{
  "arch": "swin",
  "model": "image classifier",
  "dataset": "photos of plants, animals and fungi (iNaturalist)",
  "train_examples": 155796,
  "image_size": 64,
  "crop_scale_min": 1,
  "horizontal_flip": false,
  "translate": 0.06,
  "cutout": 0.25,
  "targets": ["family"],
  "num_classes": 181,
  "norm": "layernorm_no_bias",
  "norm_position": "pre",
  "hidden_act": "star_relu",
  "mlp_ratio": 6,
  "head_dim": 64,
  "fused_qkv": true,
  "bias": "all",
  "qk_norm": false,
  "parallel_block": false,
  "inner_norm": false,
  "patch_size": [4, 4],
  "conv_stem": true,
  "depths": [2, 4, 2],
  "widths": [64, 128, 256],
  "mixing": "cutmix",
  "loss": "cross_entropy",
  "init": "torch_default",
  "residual_init": "zero_last",
  "optimizer": "soap",
  "beta2": 0.99,
  "learning_rate": 0.0014,
  "beta1": 0.95,
  "shampoo_beta": 0.99,
  "eps": 1e-08,
  "precondition_frequency": 32,
  "max_precond_dim": 1024,
  "one_sided": false,
  "adamw_lr_other_params": 0.0025,
  "max_grad_norm": 5.0,
  "max_steps": 40000,
  "batch_size": 64,
  "epochs": 16.4,
  "lr_schedule": "cosine",
  "final_lr_fraction": 0,
  "warmup_steps": 2000,
  "weight_decay": 0.04,
  "adamw_weight_decay_other_params": 0.05
}
Rows from block 5 of a small image classifier, named by matrix and row number. Rows with one number belong to one neuron. Each number is 50 + 12 x the weight over its row's rms, rounded and kept within 0 to 99. All counts start at 0.
After each neuron's rows are labels from the 100 images, of 14976, where the neuron reaches its highest value: "top examples" is what is common among them; "peak at" is the part of the image that holds the peak. Only what is clearly more common there than usual is listed. The data: photos of plants, animals and fungi (iNaturalist). In brackets: how many of the 100, against the usual share in percent.
# fc1: MLP up (model.blocks.5.mlp.fc1.weight, 768x128), inputs 0-63
# fc2: MLP down (model.blocks.5.mlp.fc2.weight, 128x768, transposed), outputs 0-63

fc1.50:41 45 54 29 50 43 54 38 66 72 45 36 77 47 57 63 33 30 46 29 54 55 51 45 49 54 62 60 15 37 54 55 35 48 50 41 83 60 41 51 37 51 31 48 58 36 48 57 24 59 44 47 41 56 54 68 53 42 52 69 50 56 43 60
fc2.50:23 35 64 31 60 66 53 46 71 39 65 44 46 44 57 57 64 58 45 62 54 42 47 63 56 63 39 66 62 47 74 56 44 15 46 70 51 53 28 56 23 36 53 43 67 39 39 47 45 42 48 52 64 35 48 54 45 37 61 40 56 59 57 48
top examples: phylum Arthropoda (78 vs 30.9); class Insecta (77 vs 29.2); order Lepidoptera (48 vs 13.7)
peak at: top centre (33 vs 9.4)

fc1.261:61 44 70 45 42 38 49 39 45 49 41 76 63 59 39 46 26 30 76 59 32 53 75 38 43 38 29 51 54 50 38 36 50 61 46 38 71 54 73 25 65 49 34 55 35 41 35 47 48 42 58 65 44 54 45 63 37 46 42 38 48 37 81 51
fc2.261:59 70 35 62 44 39 58 53 62 71 51 54 62 54 40 60 28 60 37 39 47 51 48 47 34 54 52 64 70 39 51 29 52 51 42 56 55 64 72 45 45 64 71 38 50 75 58 44 46 61 61 52 37 50 72 77 35 47 42 55 67 42 55 48
top examples: order Passeriformes (53 vs 24.9)
peak at: top right (38 vs 14.1)

fc1.133:47 33 69 38 60 30 60 51 48 45 44 53 35 48 44 48 28 58 30 50 67 57 47 65 61 70 61 41 50 49 52 39 51 46 40 61 55 43 45 47 67 53 41 53 61 62 48 22 61 51 54 60 33 43 47 46 51 51 44 43 30 47 65 34
fc2.133:46 53 50 35 71 47 48 73 56 36 46 41 40 52 48 48 59 60 38 49 63 40 78 51 41 47 44 49 50 40 49 68 41 58 73 60 56 63 42 60 34 60 39 62 60 63 45 31 43 39 43 60 37 41 35 57 71 36 19 24 48 43 53 50
top examples: class Insecta (62 vs 29.2); order Lepidoptera (49 vs 13.7); text has "moth" (27 vs 2.2)
peak at: top centre (33 vs 9.4)

fc1.377:55 57 55 48 41 54 48 30 44 55 53 40 49 50 54 41 56 55 51 42 60 59 70 48 53 54 71 53 62 33 63 55 68 57 41 62 64 51 78 49 39 53 46 41 49 55 52 43 31 35 48 34 58 74 73 70 62 51 53 42 77 18 23 59
fc2.377:18 58 37 52 46 60 52 57 47 39 41 39 55 30 69 48 38 38 39 44 45 43 61 51 46 41 41 37 53 61 57 64 68 53 47 53 46 42 49 34 22 40 45 62 56 53 45 51 45 51 43 59 61 31 52 66 53 46 30 50 51 44 48 48
top examples: order Charadriiformes (37 vs 7.6)
peak at: bottom centre (48 vs 9.4)

fc1.208:63 65 48 45 63 21 63 51 40 48 54 62 61 42 50 45 52 56 67 46 72 26 58 56 41 49 55 54 68 55 34 45 62 42 45 69 49 69 59 63 41 45 41 54 74 51 46 45 50 60 56 63 42 42 64 50 46 56 48 70 52 43 54 64
fc2.208:63 58 48 31 68 69 29 66 52 35 39 49 27 45 55 50 59 49 77 37 65 60 39 58 53 24 55 45 55 60 34 37 56 42 53 65 49 68 54 43 37 57 52 66 40 51 49 51 52 53 45 56 41 52 72 41 36 58 55 44 52 45 44 49
top examples: class: Aves (97 vs 55); order Charadriiformes (39 vs 7.6); family: Laridae (27 vs 2.6)
peak at: centre (45 vs 6.2)

fc1.6:38 46 56 54 72 44 42 64 55 53 53 62 48 53 51 55 25 45 36 48 55 49 59 59 43 35 53 52 40 41 49 45 55 59 27 56 33 53 56 60 56 44 58 50 60 46 46 30 31 30 75 33 63 33 52 41 51 34 58 34 53 47 53 50
fc2.6:43 77 64 32 33 45 53 44 61 53 46 56 55 75 34 63 59 59 54 53 59 69 39 78 39 49 48 38 52 51 49 38 60 55 48 44 59 78 49 60 61 37 45 52 56 45 59 16 38 33 47 49 32 40 49 56 36 30 28 64 40 45 55 48
top examples: class: Insecta (91 vs 29.2); order Lepidoptera (77 vs 13.7); family: Nymphalidae (70 vs 4.6)
peak at: centre (49 vs 6.2)

fc1.491:60 60 18 51 65 48 60 76 37 43 65 40 51 63 71 55 64 43 55 57 43 39 58 65 68 55 66 55 39 46 49 50 62 48 46 40 39 51 35 58 43 88 36 32 29 55 36 72 69 59 50 58 48 34 21 40 52 38 45 38 49 50 48 34
fc2.491:63 68 38 61 65 47 55 42 51 47 29 59 58 65 25 57 63 39 40 42 69 47 26 54 71 40 62 63 60 48 54 47 82 44 60 47 61 54 49 45 55 77 39 30 59 37 48 34 56 48 34 45 39 56 49 37 57 65 42 55 65 40 52 42
top examples: phylum Arthropoda (80 vs 30.9); class Insecta (70 vs 29.2)
peak at: bottom centre (54 vs 9.4)

fc1.740:60 62 81 53 40 66 43 50 21 35 63 28 51 52 54 67 10 58 37 46 75 55 40 49 61 60 52 63 44 44 37 32 48 53 48 63 68 47 34 61 42 50 62 60 46 51 41 53 57 45 27 72 59 57 53 47 57 54 58 70 49 48 51 57
fc2.740:31 52 68 57 54 61 32 61 38 57 32 60 37 38 69 44 49 36 41 50 60 57 50 54 56 46 43 48 49 56 55 45 74 58 64 46 73 52 44 74 46 75 46 45 66 49 48 55 63 53 37 40 43 55 48 51 46 52 46 42 38 62 24 68
top examples: phylum Tracheophyta (25 vs 7.3); kingdom Plantae (25 vs 7.3)
peak at: centre (42 vs 6.2)

fc1.129:36 35 58 51 31 06 36 64 41 41 49 52 68 24 61 69 34 38 50 64 30 63 42 45 51 29 49 59 57 26 53 60 64 53 51 63 50 49 78 56 53 76 45 47 59 37 34 51 42 69 55 57 54 39 70 43 53 42 42 56 44 41 65 47
fc2.129:41 43 49 47 62 43 57 36 68 60 45 42 42 32 48 55 35 54 49 64 40 52 61 34 60 40 80 42 65 76 42 36 61 38 62 38 56 61 50 69 30 39 41 63 41 42 55 55 44 65 47 39 60 57 61 30 15 67 48 50 66 45 36 44
top examples: order Charadriiformes (41 vs 7.6)
peak at: centre (47 vs 6.2)

fc1.474:42 45 44 32 42 49 43 50 26 48 68 40 53 73 44 49 64 60 44 64 62 51 44 42 39 53 65 60 54 85 50 47 56 38 55 50 25 67 58 58 65 58 39 50 53 56 45 25 47 56 34 54 60 76 59 46 56 36 48 42 58 52 65 38
fc2.474:36 51 36 71 47 45 48 46 67 51 23 57 44 33 49 42 47 38 47 59 59 39 62 76 46 37 32 46 51 68 40 61 68 29 30 57 71 55 36 44 36 45 57 60 46 44 35 58 38 53 57 60 73 58 61 42 52 33 71 27 37 62 63 66
top examples: class Insecta (88 vs 29.2); phylum Arthropoda (88 vs 30.9)
peak at: centre (56 vs 6.2)

fc1.161:62 54 79 69 55 67 65 62 52 51 54 53 54 59 47 52 46 66 57 44 39 58 47 71 31 56 58 37 34 31 62 45 61 58 42 47 38 65 60 49 64 43 53 44 25 39 49 77 35 54 40 59 34 47 49 72 30 65 69 56 74 47 42 51
fc2.161:52 60 40 53 54 44 52 61 45 26 32 53 17 66 40 42 55 58 56 30 57 56 38 39 59 56 54 71 54 33 78 34 51 48 36 46 50 41 39 31 51 52 60 39 44 56 54 43 34 51 63 51 50 46 43 67 37 46 52 40 45 41 37 42
top examples: class Aves (97 vs 55); order Passeriformes (76 vs 24.9)
peak at: centre (43 vs 6.2)

fc1.543:53 28 36 64 42 62 51 35 49 54 61 56 46 62 62 53 43 56 59 44 65 48 37 48 30 50 41 42 47 55 49 36 37 78 50 45 52 28 51 55 51 54 32 66 81 74 67 48 32 52 27 32 44 57 46 51 35 38 77 66 42 37 54 43
fc2.543:31 48 63 50 33 57 36 44 37 55 49 52 60 63 45 56 44 34 38 28 55 52 47 62 48 53 28 69 49 62 33 34 68 62 58 42 42 62 47 41 48 51 43 61 50 48 46 55 52 50 54 41 53 66 64 41 46 49 55 48 37 49 51 58
top examples: class Aves (96 vs 55); order Passeriformes (67 vs 24.9)
peak at: bottom right (35 vs 14.1)

fc1.97:76 32 42 50 69 77 49 48 58 61 72 42 39 77 49 49 53 68 63 56 73 53 63 61 64 54 46 47 69 62 48 38 71 67 58 46 50 45 52 53 47 50 58 53 40 28 61 29 41 48 48 49 60 57 55 49 63 36 65 69 60 35 60 51
fc2.97:40 55 57 53 57 39 47 80 63 37 53 62 47 32 58 47 53 39 34 34 46 59 67 45 51 48 51 58 54 34 44 45 43 41 33 51 63 54 38 62 60 57 30 53 60 46 78 43 54 60 49 58 37 42 44 65 39 47 56 21 51 51 49 57
top examples: class: Insecta (70 vs 29.2); order Lepidoptera (65 vs 13.7); family: Nymphalidae (36 vs 4.6)
peak at: centre (80 vs 6.2)

fc1.752:59 41 45 57 53 70 39 42 50 58 46 24 57 30 44 52 40 54 21 40 44 45 22 33 36 44 54 39 53 58 48 57 53 48 25 60 41 43 38 57 39 67 47 62 40 65 44 57 71 62 45 65 52 67 49 51 51 57 49 71 58 32 47 67
fc2.752:48 19 40 45 38 60 37 65 45 71 44 35 51 50 55 23 41 53 47 53 48 38 68 67 42 57 83 60 48 64 45 47 52 53 45 64 54 62 53 66 48 62 52 52 57 37 66 35 58 68 41 41 63 49 53 35 35 54 44 49 57 55 50 64
top examples: phylum Chordata (94 vs 60.8); class Aves (93 vs 55); order Charadriiformes (25 vs 7.6)
peak at: middle left (41 vs 9.4)

fc1.141:57 31 40 50 58 44 60 60 41 49 31 61 60 64 37 39 63 39 52 46 36 59 48 53 45 55 38 49 52 71 55 53 72 49 45 55 25 51 42 32 66 42 43 45 62 71 33 27 86 42 62 63 60 58 47 46 63 49 54 57 39 51 52 67
fc2.141:34 57 40 54 57 54 64 59 31 41 29 37 44 62 70 46 34 22 64 54 51 61 30 69 40 53 46 48 64 61 47 61 65 29 66 55 35 49 48 50 63 31 61 46 68 59 39 49 39 54 59 53 58 59 55 35 51 40 48 66 32 58 50 51
top examples: order Anseriformes (26 vs 5.5); family: Anatidae (26 vs 5.5)
peak at: centre (31 vs 6.2); middle right (26 vs 9.4)

fc1.324:55 64 46 76 44 23 43 45 38 43 37 40 62 40 36 54 51 56 64 45 34 49 48 65 51 62 40 53 67 43 53 45 61 52 39 46 48 44 60 56 83 64 69 75 55 56 27 45 50 35 64 48 23 51 34 55 50 58 57 37 49 66 42 39
fc2.324:57 74 67 44 45 41 38 47 35 59 43 54 43 52 58 60 62 22 48 72 38 58 54 44 41 29 42 51 52 13 65 57 53 25 57 44 45 76 71 63 53 66 35 37 66 64 50 44 59 56 39 46 63 56 44 67 89 40 40 44 53 41 54 77
top examples: order Passeriformes (57 vs 24.9)
peak at: bottom right (32 vs 14.1)

fc1.554:56 54 27 46 37 66 40 42 33 60 57 37 41 54 47 59 55 40 51 52 37 35 49 58 45 61 46 64 36 41 45 29 57 67 33 79 40 65 50 39 77 33 66 41 64 22 41 44 72 30 47 22 48 68 41 52 54 55 40 48 39 45 54 60
fc2.554:54 44 45 48 62 50 29 36 61 41 63 25 59 47 58 62 44 25 58 51 50 52 50 35 41 64 40 53 34 65 43 60 63 60 34 52 25 32 44 57 42 52 44 45 68 55 48 49 39 25 51 66 62 71 64 50 29 61 58 67 62 57 62 51
top examples: order Coleoptera (70 vs 3.2); family: Coccinellidae (58 vs 1.7); text has "ladybird" (42 vs 1)
peak at: centre (79 vs 6.2)

fc1.751:46 49 39 37 36 39 43 70 58 64 37 53 54 61 52 69 33 20 58 80 50 60 55 56 34 48 53 24 71 59 56 57 63 64 52 50 42 46 48 64 33 36 60 40 61 71 59 62 55 37 71 56 62 52 51 68 21 49 43 49 64 65 42 46
fc2.751:64 43 34 49 50 38 33 53 84 39 50 35 46 45 38 62 58 35 35 70 53 37 43 58 42 59 65 49 63 49 47 58 41 60 59 51 35 53 47 64 52 38 72 45 58 48 56 63 61 35 60 44 84 32 29 56 54 50 52 40 57 59 41 70
top examples: class Insecta (85 vs 29.2); order Lepidoptera (70 vs 13.7)
peak at: bottom right (32 vs 14.1); bottom centre (31 vs 9.4)

fc1.763:59 50 53 40 49 48 41 43 67 48 53 46 64 67 33 46 23 38 44 63 59 53 48 38 37 47 46 66 44 49 41 34 63 26 54 68 49 68 59 52 69 37 38 39 51 46 50 48 60 69 45 51 31 66 52 35 60 49 51 55 72 57 56 38
fc2.763:47 48 59 48 57 68 49 61 57 36 52 25 64 55 49 28 27 45 37 40 54 47 26 33 68 40 34 45 50 61 35 35 43 23 63 52 37 43 46 45 56 52 29 48 53 60 42 55 74 58 58 50 65 76 56 51 48 57 67 31 53 66 56 41
top examples: phylum Tracheophyta (69 vs 7.3); kingdom Plantae (69 vs 7.3); order Zygophyllales (25 vs 0.2); species: Larrea tridentata (25 vs 0.2)
peak at: centre (30 vs 6.2)

fc1.744:42 69 38 52 45 52 27 36 43 43 69 39 51 67 54 31 42 44 51 28 43 50 34 58 72 36 45 30 47 41 47 39 66 41 62 62 71 54 58 48 37 53 54 42 69 53 41 53 61 73 61 51 38 43 52 47 61 42 69 45 44 48 53 41
fc2.744:54 60 65 55 36 53 61 52 46 51 45 42 57 69 41 32 43 43 52 43 79 54 52 62 49 71 65 25 45 66 53 36 47 63 52 66 51 51 61 62 54 55 60 43 60 50 52 39 49 65 73 63 36 64 64 51 67 78 40 46 37 47 35 36
top examples: kingdom Plantae (53 vs 7.3); phylum Tracheophyta (53 vs 7.3); class Magnoliopsida (44 vs 5.6)
peak at: centre (28 vs 6.2)

fc1.98:34 62 61 50 42 19 41 58 49 67 46 74 52 38 45 57 49 44 42 21 60 62 38 62 57 56 53 35 48 77 56 52 51 37 33 47 53 52 50 67 54 39 69 61 46 56 47 45 44 53 65 45 49 56 43 36 50 58 53 35 61 32 25 47
fc2.98:50 45 41 44 50 41 45 52 47 61 54 73 72 69 37 71 36 36 46 34 49 45 58 58 46 37 68 61 52 43 33 55 39 42 44 65 29 77 45 46 38 35 57 76 60 36 52 61 46 71 56 33 40 65 54 55 72 63 64 66 46 38 56 59
top examples: order Coleoptera (25 vs 3.2)
peak at: top left (44 vs 14.1); top right (35 vs 14.1)

fc1.283:51 44 38 46 76 51 50 56 50 58 67 51 43 64 46 43 54 45 68 53 52 38 74 40 51 61 60 76 41 40 46 36 52 71 28 34 22 41 54 33 69 49 45 45 45 47 35 34 47 69 74 40 35 39 46 49 47 59 59 70 33 48 39 63
fc2.283:57 26 35 57 45 70 41 29 62 57 53 48 66 52 72 60 46 42 30 39 46 62 50 35 51 50 49 29 63 35 53 42 57 68 16 39 50 46 54 51 55 63 59 47 29 44 53 61 25 57 69 46 59 52 48 40 49 46 30 45 68 38 51 71
top examples: order Anseriformes (30 vs 5.5); family: Anatidae (30 vs 5.5)
peak at: centre (28 vs 6.2)

fc1.405:24 66 84 55 49 67 47 42 41 42 56 34 45 65 45 46 45 42 40 35 58 39 60 42 35 61 22 62 46 37 36 58 67 65 41 36 42 45 43 42 47 54 53 54 52 45 53 24 40 56 63 63 50 38 59 37 29 62 46 56 45 56 59 51
fc2.405:44 72 68 43 63 58 50 46 62 57 44 22 32 73 18 32 47 72 59 42 65 66 50 42 24 32 50 47 66 26 43 44 47 68 64 36 44 32 45 48 60 53 59 56 50 42 40 47 40 56 69 42 54 39 55 68 42 27 67 49 50 49 49 69
top examples: kingdom Plantae (60 vs 7.3); phylum Tracheophyta (60 vs 7.3); class Magnoliopsida (54 vs 5.6)
peak at: top right (37 vs 14.1); top left (35 vs 14.1)

fc1.586:52 74 56 43 51 61 52 51 54 37 68 56 58 44 67 51 38 65 29 71 55 72 39 24 52 66 46 45 44 58 55 52 53 55 43 58 61 53 54 45 52 59 41 38 22 53 58 55 87 65 32 36 70 33 73 29 45 65 52 47 61 59 50 56
fc2.586:63 58 63 52 47 53 57 47 38 53 45 38 40 59 48 44 44 32 59 50 76 56 55 37 46 63 47 56 56 62 52 38 45 48 46 46 57 71 37 61 40 80 53 46 63 35 59 46 65 25 53 48 37 37 50 54 28 65 53 70 27 52 58 46
top examples: phylum Arthropoda (68 vs 30.9); class Insecta (62 vs 29.2)
peak at: middle right (27 vs 9.4)

fc1.72:67 72 58 52 53 51 34 13 52 40 50 56 79 55 37 55 55 87 52 56 58 46 46 55 53 63 46 48 54 72 47 51 46 43 34 62 54 41 51 39 47 48 33 45 62 58 75 48 60 61 52 42 62 36 50 47 35 69 52 61 48 63 53 46
fc2.72:69 51 49 50 55 38 69 47 42 41 32 50 65 45 44 69 68 56 66 63 37 40 27 39 53 55 58 55 50 46 37 31 09 60 44 62 39 40 53 34 47 51 59 30 72 61 44 53 57 67 48 47 25 37 54 51 39 41 74 43 39 83 71 68
top examples: phylum Chordata (93 vs 60.8)
peak at: top centre (26 vs 9.4)

fc1.429:53 64 44 59 51 51 48 31 46 45 44 47 60 42 50 47 29 50 30 60 40 19 50 52 30 58 46 71 54 43 50 51 42 61 39 44 66 47 57 31 53 31 45 40 66 67 56 44 46 42 49 41 43 29 39 66 50 54 45 43 38 54 61 54
fc2.429:77 75 54 49 53 59 41 69 37 51 50 46 74 48 50 73 69 76 58 61 52 34 39 56 61 51 45 53 45 45 40 69 59 27 33 52 52 42 67 45 53 52 49 63 67 48 56 51 57 61 63 49 61 60 58 46 43 53 38 64 42 45 71 55
top examples: phylum Chordata (93 vs 60.8); class Aves (86 vs 55)
peak at: centre (32 vs 6.2)

fc1.519:73 59 52 53 48 64 53 44 36 38 37 29 61 43 49 51 45 64 39 35 47 47 58 50 38 63 41 53 52 47 58 46 61 53 55 69 43 76 42 38 62 52 41 58 51 54 23 46 32 43 59 52 56 37 60 23 70 46 70 45 23 44 51 52
fc2.519:53 56 62 51 47 48 33 31 45 45 58 57 54 47 66 42 37 28 44 47 58 52 71 49 29 31 62 66 47 42 40 45 57 30 44 48 39 69 68 54 45 37 43 40 21 40 53 50 49 50 60 34 68 43 32 56 52 34 30 64 61 38 55 50
top examples: kingdom Plantae (42 vs 7.3); phylum Tracheophyta (42 vs 7.3); class Magnoliopsida (40 vs 5.6)
peak at: middle left (27 vs 9.4)

fc1.62:41 47 45 53 51 53 53 48 57 65 44 66 41 24 36 17 18 48 45 47 33 48 33 39 68 34 71 42 63 26 59 60 55 57 53 47 45 68 43 31 40 40 60 39 62 70 41 57 46 51 40 46 38 76 57 48 61 68 55 53 62 50 31 62
fc2.62:52 59 64 24 65 43 31 51 45 65 54 33 45 50 56 61 50 62 42 51 33 48 60 40 31 45 63 46 44 54 54 46 57 60 80 52 31 72 43 47 45 54 39 55 76 59 40 54 48 62 43 53 53 31 56 55 44 47 22 52 38 47 38 51
top examples: phylum Tracheophyta (33 vs 7.3); kingdom Plantae (33 vs 7.3)
peak at: middle right (27 vs 9.4)

fc1.515:56 55 51 44 49 31 27 50 39 60 49 53 54 44 57 57 41 63 44 47 48 50 16 56 41 67 52 48 48 47 41 59 42 68 44 61 50 47 63 60 37 45 58 66 40 38 50 50 56 64 77 60 47 33 56 49 39 54 39 30 54 57 50 30
fc2.515:53 43 55 33 60 51 47 52 30 33 48 49 35 41 46 46 54 42 37 55 44 64 54 57 72 45 33 38 47 46 23 61 28 41 64 45 54 50 59 64 37 63 46 60 46 23 43 55 50 35 50 66 57 34 43 55 31 58 55 44 58 76 19 55
top examples: order Passeriformes (54 vs 24.9)
peak at: bottom centre (44 vs 9.4); centre (31 vs 6.2)

fc1.613:43 55 66 52 47 26 57 48 75 67 55 29 52 73 55 54 38 47 34 52 35 40 65 28 64 62 25 51 64 69 68 38 60 63 53 60 57 30 72 52 59 47 54 43 43 39 65 42 52 54 51 57 64 52 55 52 43 38 40 40 30 63 45 54
fc2.613:48 63 53 69 54 36 51 13 65 56 44 46 66 56 54 68 40 64 56 49 59 60 42 60 49 57 38 46 48 57 58 70 50 31 71 62 56 51 70 42 51 43 57 29 68 31 49 53 44 51 37 37 66 44 41 52 27 38 45 61 50 50 60 58
top examples: text has "bee" (43 vs 1.8); order Hymenoptera (42 vs 3.5); family: Apidae (40 vs 1.4); text has "bombus" (34 vs 1.1)
peak at: centre (50 vs 6.2)

fc1.325:68 45 39 39 81 61 54 60 58 44 57 60 25 51 63 43 51 58 61 35 46 60 58 66 63 59 68 40 48 46 41 43 45 64 43 61 56 78 67 38 35 53 51 47 51 29 54 43 59 53 44 67 49 45 46 63 48 35 86 45 44 60 63 42
fc2.325:45 53 55 62 43 32 29 47 61 65 50 50 20 42 71 25 64 56 55 40 57 62 44 56 62 60 63 38 37 66 46 56 34 49 44 59 60 57 50 32 79 35 56 60 56 61 64 40 32 54 49 70 54 51 57 45 57 52 61 49 46 21 71 52
top examples: class Insecta (67 vs 29.2); order Lepidoptera (59 vs 13.7)
peak at: centre (86 vs 6.2)

fc1.424:43 70 41 63 61 54 57 46 40 58 35 56 43 59 33 60 47 41 55 45 64 48 53 78 56 29 68 54 37 41 64 60 82 41 49 58 65 38 63 47 45 31 51 55 73 48 51 64 65 74 59 49 34 53 61 65 59 46 43 42 59 41 34 50
fc2.424:70 50 52 64 39 31 57 45 46 52 33 40 46 45 42 55 63 38 45 23 37 42 65 44 72 40 51 41 45 60 56 34 55 55 35 59 62 42 40 50 49 52 36 54 57 43 44 70 55 66 41 43 47 48 40 38 65 50 44 69 57 39 17 40
top examples: kingdom Plantae (65 vs 7.3); phylum Tracheophyta (65 vs 7.3); class Magnoliopsida (54 vs 5.6)
peak at: centre (81 vs 6.2)

fc1.603:66 64 49 46 49 56 77 54 54 30 64 58 28 51 51 48 68 31 31 51 78 52 48 40 59 53 62 47 56 34 29 39 51 54 31 74 44 48 39 68 38 54 61 32 55 36 58 32 48 53 49 54 68 57 58 31 64 68 56 59 52 49 52 45
fc2.603:59 55 57 52 53 31 43 51 57 43 72 60 30 55 37 55 56 68 31 30 58 48 59 50 49 54 52 44 59 33 48 39 20 41 39 35 53 48 43 77 68 70 47 55 43 54 52 34 43 60 84 47 45 58 35 67 45 48 49 57 41 57 46 43
top examples: class: Insecta (83 vs 29.2); order Lepidoptera (65 vs 13.7); family: Pieridae (45 vs 1.3)
peak at: centre (78 vs 6.2)

fc1.77:56 36 37 29 41 76 47 58 40 43 69 55 43 27 38 41 48 53 45 57 58 31 43 61 40 46 45 73 65 65 49 54 45 41 58 48 47 40 38 63 56 82 86 45 50 43 45 50 43 51 49 72 53 40 58 45 63 42 49 49 42 68 38 40
fc2.77:52 56 34 47 77 58 51 41 62 48 57 66 66 41 45 55 57 58 48 41 70 59 39 58 46 28 53 50 53 70 45 72 62 35 45 55 46 62 54 57 62 47 51 45 45 57 57 48 39 56 35 47 44 62 51 51 62 32 53 44 57 80 41 39
top examples: class: Insecta (97 vs 29.2); order Lepidoptera (86 vs 13.7); family: Nymphalidae (74 vs 4.6)
peak at: top left (39 vs 14.1); top centre (25 vs 9.4)

fc1.375:58 25 32 59 41 43 50 75 37 60 75 49 42 47 53 55 25 63 44 33 52 53 40 41 74 43 46 41 55 49 51 42 52 56 51 40 46 49 72 42 78 61 37 38 25 45 57 32 53 45 71 44 41 56 49 48 37 69 50 58 24 54 50 40
fc2.375:60 48 28 61 44 47 50 56 53 54 84 39 64 36 46 69 57 86 28 58 51 54 62 52 78 59 38 24 51 49 41 52 40 47 77 63 56 44 41 55 63 57 32 55 45 39 47 55 46 63 43 62 70 56 61 37 54 44 46 46 59 75 59 47
top examples: phylum Arthropoda (66 vs 30.9); order Odonata (38 vs 3.9); family: Libellulidae (27 vs 2.1)
peak at: top right (38 vs 14.1)

fc1.407:68 48 49 44 50 53 32 54 76 32 45 37 62 37 37 64 58 37 48 62 41 64 59 53 83 63 81 57 34 49 35 46 60 38 51 45 37 57 74 40 51 55 67 55 35 56 41 34 36 45 50 54 38 38 64 42 57 56 37 51 69 36 64 47
fc2.407:54 40 45 54 55 42 39 43 43 52 38 58 49 66 68 63 70 56 47 51 79 61 48 63 48 48 46 55 55 59 34 41 19 56 44 59 43 71 63 43 41 58 52 59 56 54 62 54 39 48 47 65 31 43 37 43 61 65 60 57 54 62 57 59
top examples: phylum Chordata (93 vs 60.8); class Aves (85 vs 55)
peak at: top centre (26 vs 9.4)

fc1.99:65 50 64 71 47 40 52 39 49 68 44 44 36 53 56 59 30 51 49 42 57 51 42 68 69 42 64 49 55 33 65 35 33 31 65 72 53 49 57 56 51 50 35 41 43 57 65 59 32 39 47 27 48 55 52 21 62 59 51 54 29 25 54 51
fc2.99:46 43 43 45 55 32 58 65 51 52 53 53 41 66 35 28 58 70 53 69 47 45 35 55 44 59 41 57 57 50 32 32 53 44 35 23 63 31 55 56 47 24 54 51 49 46 47 58 61 50 69 50 36 44 70 28 42 45 64 56 76 43 38 35
top examples: kingdom Plantae (31 vs 7.3); phylum Tracheophyta (31 vs 7.3); class Magnoliopsida (27 vs 5.6)
peak at: centre (64 vs 6.2)

fc1.63:55 58 46 41 63 30 52 45 56 66 45 51 52 40 33 40 50 35 44 59 23 39 68 73 47 59 35 60 37 38 39 44 47 56 31 43 48 50 86 34 66 52 61 68 80 42 51 46 73 61 60 46 65 61 66 44 52 46 67 43 53 48 54 47
fc2.63:57 59 71 53 61 32 36 29 44 72 47 46 32 54 70 56 51 41 44 47 45 48 47 53 28 36 33 51 42 36 61 31 52 36 33 36 49 55 71 41 62 53 58 67 54 45 57 54 62 34 30 25 55 40 42 37 50 61 54 52 62 40 36 58
top examples: order Passeriformes (51 vs 24.9)
peak at: top left (42 vs 14.1); top centre (28 vs 9.4)

fc1.338:58 41 41 60 63 47 79 58 50 49 45 35 44 49 37 41 68 44 49 45 47 42 32 47 48 72 45 57 56 45 45 47 51 38 40 52 39 62 65 24 45 64 57 64 60 63 63 49 34 72 55 47 20 51 52 67 58 62 55 45 46 42 38 47
fc2.338:61 50 75 62 51 38 56 35 46 51 43 51 46 71 40 37 62 45 49 44 43 38 52 41 71 55 63 71 66 27 79 40 47 56 57 40 30 26 78 48 63 49 44 50 43 36 68 49 39 42 48 37 44 26 41 53 44 56 24 44 39 63 55 56
top examples: class: Aves (98 vs 55); order Anseriformes (33 vs 5.5); family: Anatidae (33 vs 5.5)
peak at: top centre (32 vs 9.4)